A small multi-label audio tagger, trained from scratch: 6000 steps.
Rows from block 2 of a small multi-label audio tagger, named by matrix and row number. Rows with one number within an expert belong to one neuron, the router's apart. Each number is 50 + 10 x the weight over its row's rms, rounded and kept within 0 to 99. All counts start at 0.
Before each expert's rows are labels from the 100 clips, of 14976, where the router gives the expert most weight on average: "strongest on" is what is common among them; "loudest" is the band of the loudest frequency at the time of the peak. Only what is clearly more common there than usual is listed. The data: read English sentences (LibriTTS-R). In brackets: how many of the 100.
# router: slot weights (model.blocks.2.mlp.router.weight, 8x256, trained with AdamW), inputs 0-51
# up: expert up (model.blocks.2.mlp.up, 8x64x256), inputs 0-51
# down: expert down (model.blocks.2.mlp.down, 8x256x64, transposed), outputs 0-51

# expert 4
strongest on: voice: male (83)
loudest: 250 to 500 Hz (33)
router.4:45 41 55 51 54 65 68 57 39 61 57 43 40 59 34 47 63 49 72 42 44 61 73 52 43 69 55 38 51 72 49 18 52 74 54 42 62 54 45 52 51 35 67 36 55 63 18 48 52 69 50 63
up.0:49 57 45 50 50 50 49 29 50 53 50 57 49 50 50 50 50 50 40 50 48 50 54 50 57 53 56 40 50 48 66 55 50 49 50 50 13 50 53 59 50 50 52 51 99 50 50 50 50 50 43 50
down.0:61 51 42 45 50 50 47 50 50 50 39 57 50 51 43 53 49 49 38 35 53 46 77 50 33 49 46 51 54 32 45 27 65 27 53 50 50 35 47 50 50 49 50 51 30 46 48 51 50 47 50 50
up.1:45 49 50 50 51 50 50 99 50 53 50 43 32 50 50 48 50 47 49 50 52 86 46 50 50 51 61 51 50 54 50 59 49 52 88 45 43 50 50 75 50 46 50 48 61 55 49 50 50 45 50 50
down.1:50 64 68 51 50 43 47 41 52 51 51 48 47 57 42 68 54 49 47 57 51 56 44 50 50 47 08 48 34 58 47 73 56 43 50 50 58 50 50 50 50 43 42 49 41 51 18 46 50 63 49 50
up.2:51 46 51 49 50 49 06 50 50 50 50 49 50 50 50 51 47 57 48 50 45 50 45 50 50 51 47 54 50 50 47 51 51 70 44 50 50 50 50 50 55 57 50 52 58 50 49 50 50 55 50 50
down.2:43 52 48 58 50 49 43 49 50 51 53 52 50 21 56 81 49 50 22 62 49 59 45 50 50 53 23 50 61 58 43 70 42 40 70 50 46 50 52 52 50 54 32 50 64 48 35 62 50 75 50 50
up.3:51 50 46 49 61 50 90 50 50 41 50 49 51 50 50 47 46 48 58 50 45 50 50 50 50 50 44 48 50 51 50 51 48 55 42 51 48 49 56 50 50 50 50 50 42 51 50 50 50 46 48 50
down.3:47 50 60 68 50 50 61 50 50 50 50 50 50 47 42 52 46 53 42 67 48 58 79 50 47 49 40 48 47 62 47 43 67 62 67 50 33 32 51 50 50 54 84 47 64 54 20 49 50 49 55 58
up.4:50 50 12 50 50 51 55 50 50 49 50 49 50 50 50 48 50 50 50 50 49 48 45 50 51 48 51 52 50 51 42 55 50 58 46 50 62 49 54 50 50 50 50 49 18 46 50 51 50 50 50 50
down.4:46 49 51 32 50 50 53 50 50 50 49 47 50 23 53 31 61 48 71 46 52 56 58 50 50 44 33 49 53 60 50 79 48 42 61 50 42 50 48 50 50 44 36 50 59 47 65 52 50 44 51 46
up.5:45 49 52 50 50 50 13 42 50 42 50 42 50 50 50 50 49 55 55 50 50 59 02 50 50 51 21 47 50 51 49 80 50 49 50 50 50 76 91 49 47 50 50 50 47 50 50 52 50 41 50 47
down.5:57 50 49 69 50 50 43 50 50 50 49 46 51 50 51 41 49 50 48 55 49 43 54 50 47 50 50 67 51 55 30 75 21 55 44 50 52 52 50 50 50 50 24 51 42 51 46 49 50 62 55 47
up.6:64 33 99 50 45 50 76 47 50 52 50 69 50 50 50 49 50 50 49 50 52 50 57 49 50 50 55 38 50 46 56 78 51 47 47 47 75 52 39 38 57 57 50 50 43 50 56 50 50 50 52 29
down.6:70 49 29 52 50 46 51 50 50 50 51 50 50 49 53 44 63 48 48 42 47 45 41 50 50 37 85 57 48 41 50 83 34 48 50 50 48 51 47 54 55 50 32 50 48 50 29 44 50 46 50 48
up.7:43 50 57 50 49 47 50 50 50 50 50 56 48 50 50 50 51 39 50 50 42 50 50 59 45 50 48 74 50 70 50 33 50 51 50 50 50 49 52 46 49 70 50 50 48 50 32 51 50 29 50 52
down.7:38 53 51 33 48 50 37 48 50 50 50 64 50 42 52 24 34 51 46 54 44 50 43 50 51 50 96 54 55 70 43 63 37 51 82 50 45 50 52 50 48 50 83 50 46 53 50 45 50 66 60 44
up.8:50 50 49 50 73 49 50 50 50 50 51 54 48 50 50 50 54 51 48 50 50 50 48 96 64 49 68 51 50 50 54 51 47 52 58 50 50 45 51 42 50 51 40 50 29 48 50 48 50 56 49 50
down.8:48 49 35 88 50 50 50 52 50 49 43 50 50 61 51 45 52 52 40 61 50 46 59 50 62 43 16 48 50 72 54 19 50 50 52 50 45 51 51 50 49 53 48 50 53 49 29 50 50 51 51 45
up.9:50 51 50 50 50 50 83 46 50 49 50 46 48 50 50 50 50 50 52 50 49 49 99 50 56 40 49 51 50 47 45 91 53 50 55 51 53 50 50 49 50 50 50 69 50 50 51 36 50 44 53 50
down.9:51 56 51 38 50 49 54 50 50 50 45 53 50 18 50 39 54 51 41 80 51 56 51 50 51 52 43 43 50 33 44 28 40 17 36 50 60 49 49 52 50 57 48 50 42 46 53 51 50 60 47 49
up.10:58 51 56 41 41 50 50 49 50 46 50 50 50 50 50 50 49 53 53 50 49 51 51 50 49 66 36 32 50 45 50 99 50 34 50 50 50 51 50 75 50 49 50 48 50 50 51 55 50 51 50 50
down.10:43 50 53 45 50 50 55 44 50 50 53 44 50 27 56 35 49 43 36 50 59 50 43 50 49 51 64 45 50 56 45 41 24 57 62 50 50 46 51 50 53 49 31 51 54 52 66 47 50 48 38 50
up.11:50 50 50 50 45 50 81 91 50 67 50 60 63 50 50 50 50 52 51 50 65 54 51 50 50 52 51 49 50 49 50 61 50 50 50 60 50 50 50 51 50 50 50 50 50 50 50 54 50 40 50 51
down.11:43 50 55 53 50 50 52 49 50 52 52 50 50 27 54 48 63 57 52 49 62 68 60 50 69 22 49 53 51 71 40 80 42 31 29 50 51 50 55 55 49 49 54 50 48 50 76 47 50 53 48 50
up.12:38 50 50 50 84 50 50 67 50 66 50 34 50 50 50 50 53 49 47 50 47 50 45 58 50 24 56 47 50 55 35 50 50 50 50 53 44 45 45 48 55 37 50 52 45 50 50 41 50 53 52 49
down.12:37 51 48 64 50 50 53 62 50 50 50 50 49 55 43 55 49 47 62 55 49 62 49 50 53 48 48 50 79 52 50 52 82 55 40 50 44 52 46 50 51 50 48 51 31 49 59 51 50 41 55 50
up.13:50 50 49 50 60 50 50 76 50 53 50 38 50 50 50 50 48 49 50 50 32 44 49 50 50 50 02 50 50 22 50 53 45 25 50 50 48 50 50 50 50 50 50 50 50 50 66 67 50 29 50 50
down.13:53 48 46 77 50 50 51 50 52 50 48 59 50 55 50 17 27 50 79 39 50 54 22 50 40 65 80 46 71 37 69 54 72 56 55 50 55 47 56 50 47 56 40 49 48 55 43 49 50 60 47 50
up.14:55 50 50 50 42 50 62 51 50 48 50 48 50 50 50 50 50 99 50 50 51 33 50 44 50 51 49 45 50 50 50 41 52 50 90 50 50 49 52 49 50 50 50 50 17 50 50 50 50 50 50 50
down.14:53 49 49 34 49 50 50 51 50 50 54 50 50 88 51 48 58 50 33 52 55 55 35 50 40 54 51 54 49 45 49 64 22 67 92 50 51 49 50 50 51 50 66 50 52 50 37 57 50 53 50 50
up.15:44 50 50 50 49 50 42 50 50 59 50 50 51 50 50 50 50 43 46 50 65 54 43 61 50 50 50 57 50 44 49 99 86 45 50 50 62 50 43 40 50 51 50 51 43 50 52 50 50 50 49 50
down.15:30 49 35 48 52 49 51 51 49 51 54 47 50 56 50 46 25 50 50 45 51 44 46 50 42 50 43 52 48 22 61 49 39 50 27 50 47 50 48 50 50 51 55 50 45 52 53 51 50 63 48 46
up.16:50 50 50 50 49 50 83 67 50 88 50 52 50 50 50 51 50 49 51 50 41 50 52 50 50 50 54 62 50 50 50 24 67 50 38 42 49 50 51 54 36 77 50 54 63 50 46 44 50 50 50 68
down.16:52 43 50 35 50 49 51 51 50 50 49 50 50 42 50 15 54 50 43 35 56 53 45 50 49 50 41 50 69 69 62 40 58 50 43 50 50 51 48 50 51 55 37 51 42 50 37 39 50 60 47 50
up.17:50 51 50 48 49 48 48 55 50 49 50 50 46 51 50 50 52 61 43 50 44 46 50 46 13 50 44 50 50 50 48 50 57 49 51 52 24 49 52 50 48 56 50 50 50 50 50 62 50 45 50 49
down.17:60 46 44 50 50 50 49 50 51 50 45 49 50 44 48 40 47 56 64 62 52 32 78 50 64 53 95 49 72 35 20 43 46 51 59 50 56 51 50 50 49 51 32 51 47 48 37 45 50 19 53 50
up.18:50 55 49 51 50 50 42 50 50 39 50 81 51 50 50 50 48 48 54 50 50 58 54 34 50 51 50 92 50 51 35 50 50 52 50 49 50 50 46 50 38 51 50 60 56 50 52 51 50 50 50 50
down.18:62 49 41 51 50 50 54 50 52 50 51 49 50 63 58 48 58 53 58 49 52 56 55 50 39 48 56 36 44 22 65 48 46 65 49 50 41 50 51 50 49 42 43 50 49 50 54 50 50 36 50 50
up.19:50 62 48 50 51 50 49 43 50 50 50 38 50 50 50 50 51 49 50 50 28 50 50 50 49 49 48 55 50 50 50 83 49 50 46 50 47 41 51 44 50 63 50 50 55 50 50 50 50 47 55 49
down.19:46 50 48 77 50 50 45 54 50 50 51 52 50 51 50 59 63 51 64 34 47 47 53 50 55 51 40 47 45 34 48 60 50 58 67 50 51 51 51 50 55 39 22 50 44 53 57 51 50 56 50 50

# expert 2
strongest on: the word "with" (47); the word "we" (38)
loudest: 250 to 500 Hz (46)
router.2:40 48 61 52 48 52 35 39 40 42 64 49 39 63 47 47 37 46 63 44 67 29 41 40 54 46 38 43 43 53 47 43 26 55 55 43 40 49 36 36 41 34 41 52 38 49 46 36 51 49 43 56
up.0:50 50 50 50 48 50 54 50 51 50 50 44 50 50 50 51 50 50 51 50 46 50 51 50 53 50 27 54 50 49 24 40 49 50 56 50 50 50 52 50 50 50 50 50 52 50 55 50 49 49 50 40
down.0:52 50 49 38 50 50 33 46 50 50 49 55 50 54 51 44 46 50 49 85 50 60 73 50 41 44 50 50 54 54 48 27 60 69 23 50 48 55 52 50 50 50 58 50 42 51 48 48 50 43 49 50
up.1:50 50 61 50 49 50 45 50 50 54 51 50 50 50 50 50 50 52 51 50 48 52 51 50 50 45 75 50 50 50 50 47 50 50 51 45 58 51 97 51 51 50 50 50 52 50 49 52 50 60 50 50
down.1:48 54 54 08 50 50 55 50 50 52 36 55 50 75 48 20 42 51 54 19 50 55 49 50 51 56 47 50 33 36 55 45 49 55 48 50 51 51 51 52 53 65 56 50 39 55 55 46 50 50 49 48
up.2:47 50 54 51 48 50 34 49 41 49 49 43 48 50 50 50 50 50 45 50 17 49 51 46 51 49 46 00 50 50 50 51 51 50 67 50 50 50 54 54 54 45 51 52 52 50 46 50 50 50 50 40
down.2:52 48 63 60 50 50 51 45 50 50 50 39 50 52 50 41 42 50 68 69 50 49 69 50 53 62 42 51 49 50 29 75 41 45 54 50 61 50 45 50 50 53 66 49 50 60 44 49 50 24 52 50
up.3:65 50 50 50 74 50 76 52 44 50 50 35 50 50 50 50 50 73 51 50 51 50 51 48 51 53 54 51 50 50 49 50 47 50 50 52 50 51 53 50 50 63 50 52 51 50 37 51 50 50 50 50
down.3:50 53 47 99 50 50 49 49 50 49 53 40 50 27 50 91 49 49 64 42 50 49 25 50 60 51 76 47 47 22 46 87 44 36 69 50 54 44 49 50 50 51 58 49 49 44 58 48 50 49 55 50
up.4:51 44 50 50 52 50 67 50 50 49 50 57 50 50 50 50 50 50 56 50 53 50 61 50 50 50 50 43 50 53 50 49 51 54 54 41 50 50 50 50 50 41 50 56 02 50 51 61 50 51 51 49
down.4:37 50 50 71 50 50 46 50 50 50 50 44 50 76 48 51 38 50 35 54 50 46 99 50 50 50 52 51 36 45 49 65 66 52 46 50 50 50 55 49 50 49 43 50 44 52 52 48 50 46 50 50
up.5:52 51 54 49 50 50 50 52 50 99 50 51 49 50 49 49 50 50 55 50 51 50 53 50 50 30 50 37 50 50 48 00 50 50 50 34 50 50 43 50 50 51 50 50 47 50 51 50 50 51 50 53
down.5:51 51 65 49 50 50 53 50 50 51 52 53 50 37 49 40 62 50 59 46 44 50 53 50 44 48 85 46 51 59 67 81 66 71 73 50 50 52 45 50 50 49 62 50 60 43 47 50 50 57 51 49
up.6:50 50 50 50 51 50 52 42 50 55 50 52 50 50 50 49 50 52 49 47 51 49 50 50 50 50 50 50 50 56 41 74 50 50 45 52 70 45 49 59 50 50 50 50 50 50 50 50 50 46 50 50
down.6:47 52 47 63 50 50 50 50 50 50 49 45 50 28 50 50 53 50 24 39 56 53 11 50 50 48 14 52 67 48 52 47 57 74 97 50 49 47 50 56 51 37 65 50 41 53 66 43 50 78 51 50
up.7:51 46 52 50 65 50 50 50 50 10 50 74 50 50 50 50 50 50 49 50 67 50 50 50 50 47 50 92 50 50 40 48 14 47 49 50 73 44 50 50 50 40 48 50 50 50 50 50 50 52 49 50
down.7:48 49 45 38 51 50 53 50 50 50 50 48 50 38 51 37 48 50 59 62 50 50 47 50 64 57 28 48 49 45 62 52 38 89 37 50 46 52 54 50 50 49 53 50 32 49 46 52 50 60 50 50
up.8:53 48 52 50 54 50 62 54 50 57 50 49 50 50 50 50 49 50 58 51 70 50 28 50 50 49 51 47 50 47 54 48 50 50 46 50 45 48 50 50 50 50 50 50 99 50 51 48 50 34 52 50
down.8:50 48 47 40 50 50 60 48 52 50 50 36 50 66 46 55 55 50 56 68 50 46 48 50 45 61 44 42 56 59 35 33 47 56 41 50 47 50 43 50 49 45 51 50 48 37 46 38 50 69 43 50
up.9:52 46 48 50 50 50 56 49 52 54 50 50 51 50 60 50 50 48 37 50 28 50 49 48 50 50 41 27 50 50 50 46 61 50 20 37 48 50 50 50 50 47 50 50 36 50 50 50 50 50 50 42
down.9:46 47 48 51 50 46 41 52 50 50 49 50 50 87 59 80 61 44 76 45 59 42 39 50 30 25 21 50 51 48 49 35 29 54 59 50 50 49 50 54 52 50 55 50 38 52 57 49 50 49 50 50
up.10:45 65 15 50 50 50 50 85 50 84 50 57 50 50 52 59 50 47 50 50 50 50 50 50 50 52 47 54 50 50 49 53 51 52 50 42 46 26 67 50 50 49 48 51 51 51 46 50 50 50 48 50
down.10:48 54 50 79 50 50 49 48 50 50 54 48 50 70 50 42 57 55 71 57 49 51 48 50 47 30 47 50 56 51 54 21 85 31 64 50 53 48 50 50 50 41 43 50 57 54 50 42 50 50 55 51
up.11:35 53 22 50 54 50 30 47 50 46 50 48 50 50 50 50 50 60 46 53 55 49 69 50 50 60 49 47 50 50 49 55 51 63 52 50 50 50 50 50 51 27 50 53 57 50 41 50 50 50 51 49
down.11:37 50 52 19 46 50 47 50 50 47 50 48 50 45 50 33 53 52 53 50 48 41 31 50 57 45 34 49 54 34 51 55 49 40 30 50 52 49 49 50 51 57 49 50 45 52 50 50 50 62 53 50
up.12:45 14 51 50 50 50 24 51 49 50 53 50 50 50 50 50 50 50 32 50 47 50 47 50 49 47 50 45 50 50 49 42 50 44 17 51 50 49 40 54 50 50 50 50 41 50 49 41 50 51 52 55
down.12:57 52 63 47 50 50 54 50 50 50 46 79 50 57 47 48 46 51 45 85 48 64 55 50 34 50 51 45 57 48 45 46 43 46 89 50 50 47 55 51 50 45 68 50 61 51 32 49 50 44 46 54
up.13:49 49 49 50 58 50 50 52 50 58 51 51 50 50 50 49 50 50 45 50 13 50 50 50 50 50 44 24 50 50 50 45 50 50 56 50 50 50 50 52 51 77 50 36 50 50 50 51 50 50 50 50
down.13:49 50 40 53 50 50 45 48 50 47 45 49 50 88 54 44 53 50 44 54 53 55 33 50 65 61 40 44 42 48 53 61 40 36 48 50 55 43 49 56 50 51 34 50 50 50 54 50 50 41 47 50
up.14:36 50 50 50 51 50 65 51 50 50 50 49 50 50 50 50 50 49 69 50 52 50 54 28 50 61 53 17 50 39 54 50 28 51 55 50 50 51 51 53 47 50 50 51 52 52 50 50 50 51 50 50
down.14:49 48 50 67 50 50 54 53 50 50 51 49 50 46 44 52 48 49 50 76 49 50 54 50 46 50 50 53 53 64 50 72 37 25 89 50 50 53 47 50 49 46 49 50 53 50 66 49 50 57 50 50
up.15:48 50 44 48 44 50 40 49 50 50 50 41 50 50 50 50 50 29 58 54 58 50 49 50 50 50 50 50 50 50 62 73 47 58 48 43 50 99 56 50 51 28 50 50 56 50 43 45 50 62 50 51
down.15:50 40 56 48 50 50 49 50 50 51 50 53 48 52 53 37 43 50 59 41 55 51 46 50 64 50 23 60 54 66 58 56 34 36 33 50 54 44 50 50 49 62 50 56 41 50 45 50 50 49 47 50
up.16:48 60 50 50 48 50 49 49 50 48 50 35 50 50 50 50 50 50 60 57 47 51 50 76 49 50 52 59 50 49 42 52 47 50 41 50 50 58 39 50 50 54 50 81 49 50 55 46 50 50 50 50
down.16:50 51 53 46 50 52 60 56 50 51 51 46 50 26 52 69 42 54 60 43 49 51 61 50 48 67 57 51 41 63 56 79 36 51 50 50 70 51 48 52 50 50 71 50 60 66 55 50 50 55 48 50
up.17:48 50 51 50 46 50 34 51 50 50 50 41 50 50 50 50 50 41 44 50 52 50 44 48 48 43 52 46 50 50 49 50 42 50 50 50 53 50 50 50 50 28 50 50 48 50 50 87 50 49 49 51
down.17:48 49 48 37 50 52 47 50 49 50 50 43 50 71 50 65 53 51 44 51 49 38 33 50 66 51 20 49 53 48 29 56 56 64 50 50 60 50 50 50 50 59 29 49 59 51 45 42 50 52 51 50
up.18:50 49 51 50 26 50 51 49 50 50 50 53 50 50 50 50 50 51 47 53 69 50 43 50 42 71 50 08 50 51 55 52 50 52 59 50 50 50 50 50 50 72 50 49 70 50 34 49 50 50 50 50
down.18:52 44 44 59 50 50 44 50 50 50 51 51 50 54 53 57 72 51 49 65 50 48 02 50 46 50 42 53 57 44 46 21 35 65 35 50 47 55 50 50 50 45 79 50 46 50 55 53 50 45 50 50
up.19:51 47 53 50 47 50 61 50 50 39 50 49 55 50 50 51 50 49 44 50 31 50 50 50 50 50 51 52 50 50 50 26 50 29 38 50 52 53 50 66 50 47 50 49 50 50 61 48 51 50 46 55
down.19:53 56 59 07 48 50 70 44 50 51 61 48 50 47 53 49 48 51 58 35 55 49 25 50 44 57 41 37 20 50 24 43 59 59 29 50 47 58 53 50 50 49 53 50 54 45 81 53 50 77 50 45

# expert 7
strongest on: voice: female (82); the word "i" (50); the word "my" (25)
loudest: 500 to 1000 Hz (49)
router.7:60 55 43 58 42 53 58 37 49 46 40 40 64 52 58 50 63 39 58 61 66 52 56 42 29 48 56 40 55 56 67 26 34 35 64 45 60 39 38 60 63 22 58 54 50 48 33 58 33 56 49 40
up.0:50 50 50 50 51 50 58 52 51 50 50 47 43 50 50 50 50 56 50 50 48 52 39 20 50 50 48 49 50 50 96 49 50 50 50 55 52 50 26 50 12 49 50 49 55 52 50 41 50 50 50 50
down.0:50 48 50 30 49 50 47 50 51 50 48 51 50 56 59 43 55 50 57 47 50 60 35 50 29 42 46 62 85 63 12 39 41 20 67 50 49 50 47 44 51 47 48 49 60 48 61 46 50 42 51 50
up.1:60 50 37 50 42 50 37 50 48 52 50 53 51 50 51 50 50 50 51 50 56 50 28 50 50 59 59 51 50 50 49 70 50 50 49 49 50 50 53 51 50 49 50 50 39 50 50 52 50 42 50 50
down.1:49 51 41 65 50 50 48 50 50 50 51 47 50 39 43 40 60 50 06 43 50 53 48 50 50 50 63 46 50 50 47 49 52 38 42 50 48 50 50 50 50 54 50 50 58 49 58 54 50 40 52 50
up.2:48 51 52 50 48 50 43 54 50 54 50 46 56 50 50 50 50 50 41 50 45 50 51 52 50 50 89 57 50 50 40 72 49 47 39 54 23 50 50 51 49 53 50 40 50 50 50 38 50 49 50 46
down.2:41 53 42 36 50 50 61 60 50 50 56 37 50 60 52 83 51 48 49 51 50 48 46 50 51 50 60 37 29 36 57 93 58 48 39 50 56 50 50 50 50 50 22 49 16 49 50 44 50 31 56 51
up.3:37 50 49 50 46 50 50 50 50 26 50 29 38 50 48 50 50 49 52 50 49 49 47 47 50 50 50 63 50 50 51 50 50 50 49 50 15 50 61 52 46 50 50 52 53 50 50 52 50 50 50 52
down.3:29 50 59 45 50 50 44 50 50 51 55 45 50 34 48 40 79 51 25 56 51 46 59 50 41 49 47 50 47 45 49 84 72 49 50 50 42 57 50 50 50 50 48 48 34 51 18 47 50 20 52 59
up.4:49 43 53 51 40 50 69 50 50 13 50 72 64 50 50 50 50 55 52 50 51 46 50 51 50 50 56 33 50 50 50 63 41 50 52 50 50 50 57 50 49 39 50 49 39 50 59 49 50 49 50 56
down.4:60 46 49 48 47 50 58 50 50 48 50 51 50 52 55 40 41 49 25 26 50 48 23 50 52 48 55 46 54 26 62 50 45 50 46 50 50 50 56 50 51 50 84 49 38 46 72 41 50 34 49 57
up.5:23 52 50 50 38 50 77 48 50 50 50 37 49 50 50 51 50 34 50 50 51 49 50 50 50 51 46 60 50 49 50 51 50 50 30 50 48 50 44 12 50 60 50 50 88 59 47 51 50 50 50 50
down.5:51 53 57 41 50 50 49 45 50 52 52 55 50 51 45 70 42 49 32 59 50 50 62 50 52 65 18 50 57 25 55 58 46 81 46 50 51 55 49 50 50 43 42 50 41 50 32 44 50 65 50 50
up.6:56 50 50 50 52 50 51 76 50 50 50 47 47 50 50 50 50 47 53 51 54 50 50 50 50 51 53 36 50 52 53 50 50 55 60 50 51 50 51 50 40 50 50 50 45 50 50 48 50 70 50 60
down.6:52 50 61 41 50 50 48 58 50 50 57 50 50 24 49 56 52 49 36 65 51 50 57 50 48 48 58 49 49 51 61 23 48 48 86 50 49 51 47 50 51 42 62 50 47 49 53 51 50 56 50 50
up.7:50 50 50 50 48 50 50 58 50 60 50 50 49 50 50 50 50 73 50 50 54 50 13 22 50 46 49 51 50 49 56 87 50 50 50 50 50 50 51 67 50 60 50 50 99 50 51 47 50 50 51 49
down.7:50 52 52 85 51 50 48 50 49 50 49 44 50 83 49 48 52 45 19 31 54 46 69 50 49 35 26 52 50 77 55 50 35 32 49 50 59 50 51 48 50 38 26 50 34 51 47 45 50 49 50 53
up.8:50 57 54 50 33 50 59 50 50 59 50 47 50 50 51 51 50 68 50 50 49 50 84 48 50 21 55 67 50 50 50 23 50 50 45 54 48 50 50 50 50 46 50 50 44 51 50 52 50 50 50 50
down.8:62 52 40 50 50 50 49 49 50 50 50 51 50 14 51 60 60 49 14 46 52 53 00 50 51 49 50 50 45 54 48 64 21 52 60 50 55 50 52 50 50 50 51 51 50 50 38 50 50 44 50 50
up.9:44 50 51 50 50 50 99 53 50 66 50 51 50 50 49 50 50 53 44 50 38 51 61 50 50 51 47 50 50 50 47 50 50 50 50 50 33 50 46 72 50 48 50 50 33 50 49 30 50 50 50 50
down.9:55 51 52 49 50 50 60 50 50 50 47 44 50 27 57 15 41 55 40 00 50 52 52 50 54 50 88 40 40 54 53 66 33 51 39 50 55 49 48 50 50 50 45 50 52 56 53 50 50 56 50 50
up.10:50 50 50 50 51 50 63 51 50 69 50 47 50 50 50 50 50 46 50 50 71 50 50 50 50 50 51 43 50 49 50 51 50 47 51 49 50 50 50 54 47 50 50 45 61 51 50 49 50 50 50 50
down.10:42 55 50 75 52 50 52 50 50 50 42 64 44 37 59 48 26 48 49 57 50 44 48 50 46 33 70 50 48 82 16 70 50 58 50 50 60 50 46 50 50 55 48 52 43 49 64 48 50 41 50 54
up.11:50 53 50 50 47 50 55 48 49 50 50 50 51 50 50 50 50 53 50 50 62 50 60 50 50 49 62 69 50 50 50 97 50 50 51 48 50 54 52 50 54 38 51 52 50 50 50 49 50 50 50 49
down.11:49 47 41 06 50 50 49 50 50 50 50 50 50 43 49 62 45 49 49 60 51 58 55 50 61 55 19 50 50 42 67 03 53 43 35 50 46 50 51 50 47 50 50 50 67 51 50 49 50 38 53 50
up.12:53 49 49 50 48 50 74 50 52 50 50 50 50 50 51 50 50 50 50 51 32 51 49 50 50 50 50 46 50 50 50 17 50 50 73 51 51 50 37 50 50 50 52 51 45 49 51 49 50 60 50 55
down.12:43 47 42 66 50 50 50 50 50 50 49 54 50 12 52 64 55 56 49 54 50 52 68 50 69 50 48 37 51 75 70 40 48 61 22 50 49 50 49 50 50 51 60 50 55 50 49 54 50 54 49 47
up.13:50 50 50 49 50 50 55 59 50 51 48 50 45 50 49 50 50 75 32 50 27 50 53 50 50 47 36 44 50 50 50 55 50 50 50 47 52 50 50 50 49 51 49 50 20 50 50 82 50 50 50 50
down.13:58 52 51 54 49 50 55 52 50 49 49 49 50 62 49 59 61 53 50 25 50 48 00 50 74 50 21 51 47 35 45 50 52 50 73 50 64 50 48 50 50 50 57 50 58 50 00 50 50 68 51 50
up.14:42 50 50 50 47 50 67 49 50 39 50 51 35 50 50 50 50 49 52 50 55 50 56 51 50 78 46 72 50 50 38 41 51 50 44 50 50 50 50 43 52 50 49 31 51 49 50 51 50 49 50 44
down.14:47 50 51 58 50 48 48 50 50 50 47 53 50 47 51 65 49 47 61 48 51 45 21 50 70 49 41 49 42 76 43 52 37 73 59 50 50 50 47 50 53 60 47 50 56 52 74 43 50 58 53 67
up.15:51 50 51 50 49 50 49 50 50 55 50 43 44 50 50 50 50 28 44 50 58 50 47 50 50 00 22 72 50 50 50 50 09 50 48 50 54 49 50 50 55 56 49 49 47 50 53 45 50 50 50 38
down.15:54 46 53 54 50 49 50 50 50 50 54 55 50 43 49 30 71 51 48 43 52 52 37 50 47 49 47 52 68 32 51 12 27 52 40 50 50 53 51 50 50 55 42 53 50 48 81 50 50 53 49 50
up.16:50 72 51 50 36 50 52 47 50 71 50 31 30 50 50 50 47 41 53 50 63 50 52 50 49 48 49 52 50 28 49 56 50 50 46 50 50 50 50 50 48 51 50 50 65 50 50 50 50 42 50 50
down.16:48 52 44 24 50 49 47 60 50 50 50 52 50 26 41 66 48 49 26 10 50 52 35 50 71 47 82 48 44 38 42 49 13 59 24 50 54 49 53 50 50 49 46 50 36 59 56 51 50 35 49 50
up.17:43 50 50 50 49 50 49 49 49 51 50 46 42 50 50 50 50 50 48 50 46 54 49 50 51 50 50 60 50 50 42 42 51 52 50 50 45 50 50 50 46 50 50 50 56 50 60 57 50 47 50 49
down.17:50 50 36 51 50 50 50 50 48 50 49 50 50 45 44 66 37 51 50 51 52 50 59 50 48 53 64 55 38 45 63 94 54 49 49 50 52 50 50 50 50 42 59 50 50 52 71 52 50 38 44 46
up.18:50 50 49 49 49 50 85 50 50 50 50 50 43 50 50 50 49 54 50 51 29 50 53 62 51 50 48 45 50 50 50 37 48 50 42 50 50 50 50 50 50 50 50 50 45 50 57 58 50 50 50 55
down.18:50 51 39 48 50 48 52 50 50 50 49 43 50 80 52 38 53 50 56 47 53 51 45 50 47 56 88 60 53 72 42 44 63 33 54 50 49 50 47 50 49 65 50 50 51 49 25 52 50 49 46 51
up.19:52 58 28 50 53 50 52 34 50 86 50 50 50 50 51 50 50 50 50 49 50 53 49 47 50 51 55 51 50 77 49 50 54 50 50 50 47 50 70 42 51 57 50 50 53 50 51 50 50 50 50 50
down.19:48 51 40 56 51 50 45 49 50 50 50 51 50 49 50 47 42 54 65 66 54 50 50 50 50 60 51 46 57 61 35 27 58 65 46 50 46 49 51 50 50 58 76 50 37 51 51 60 50 20 52 51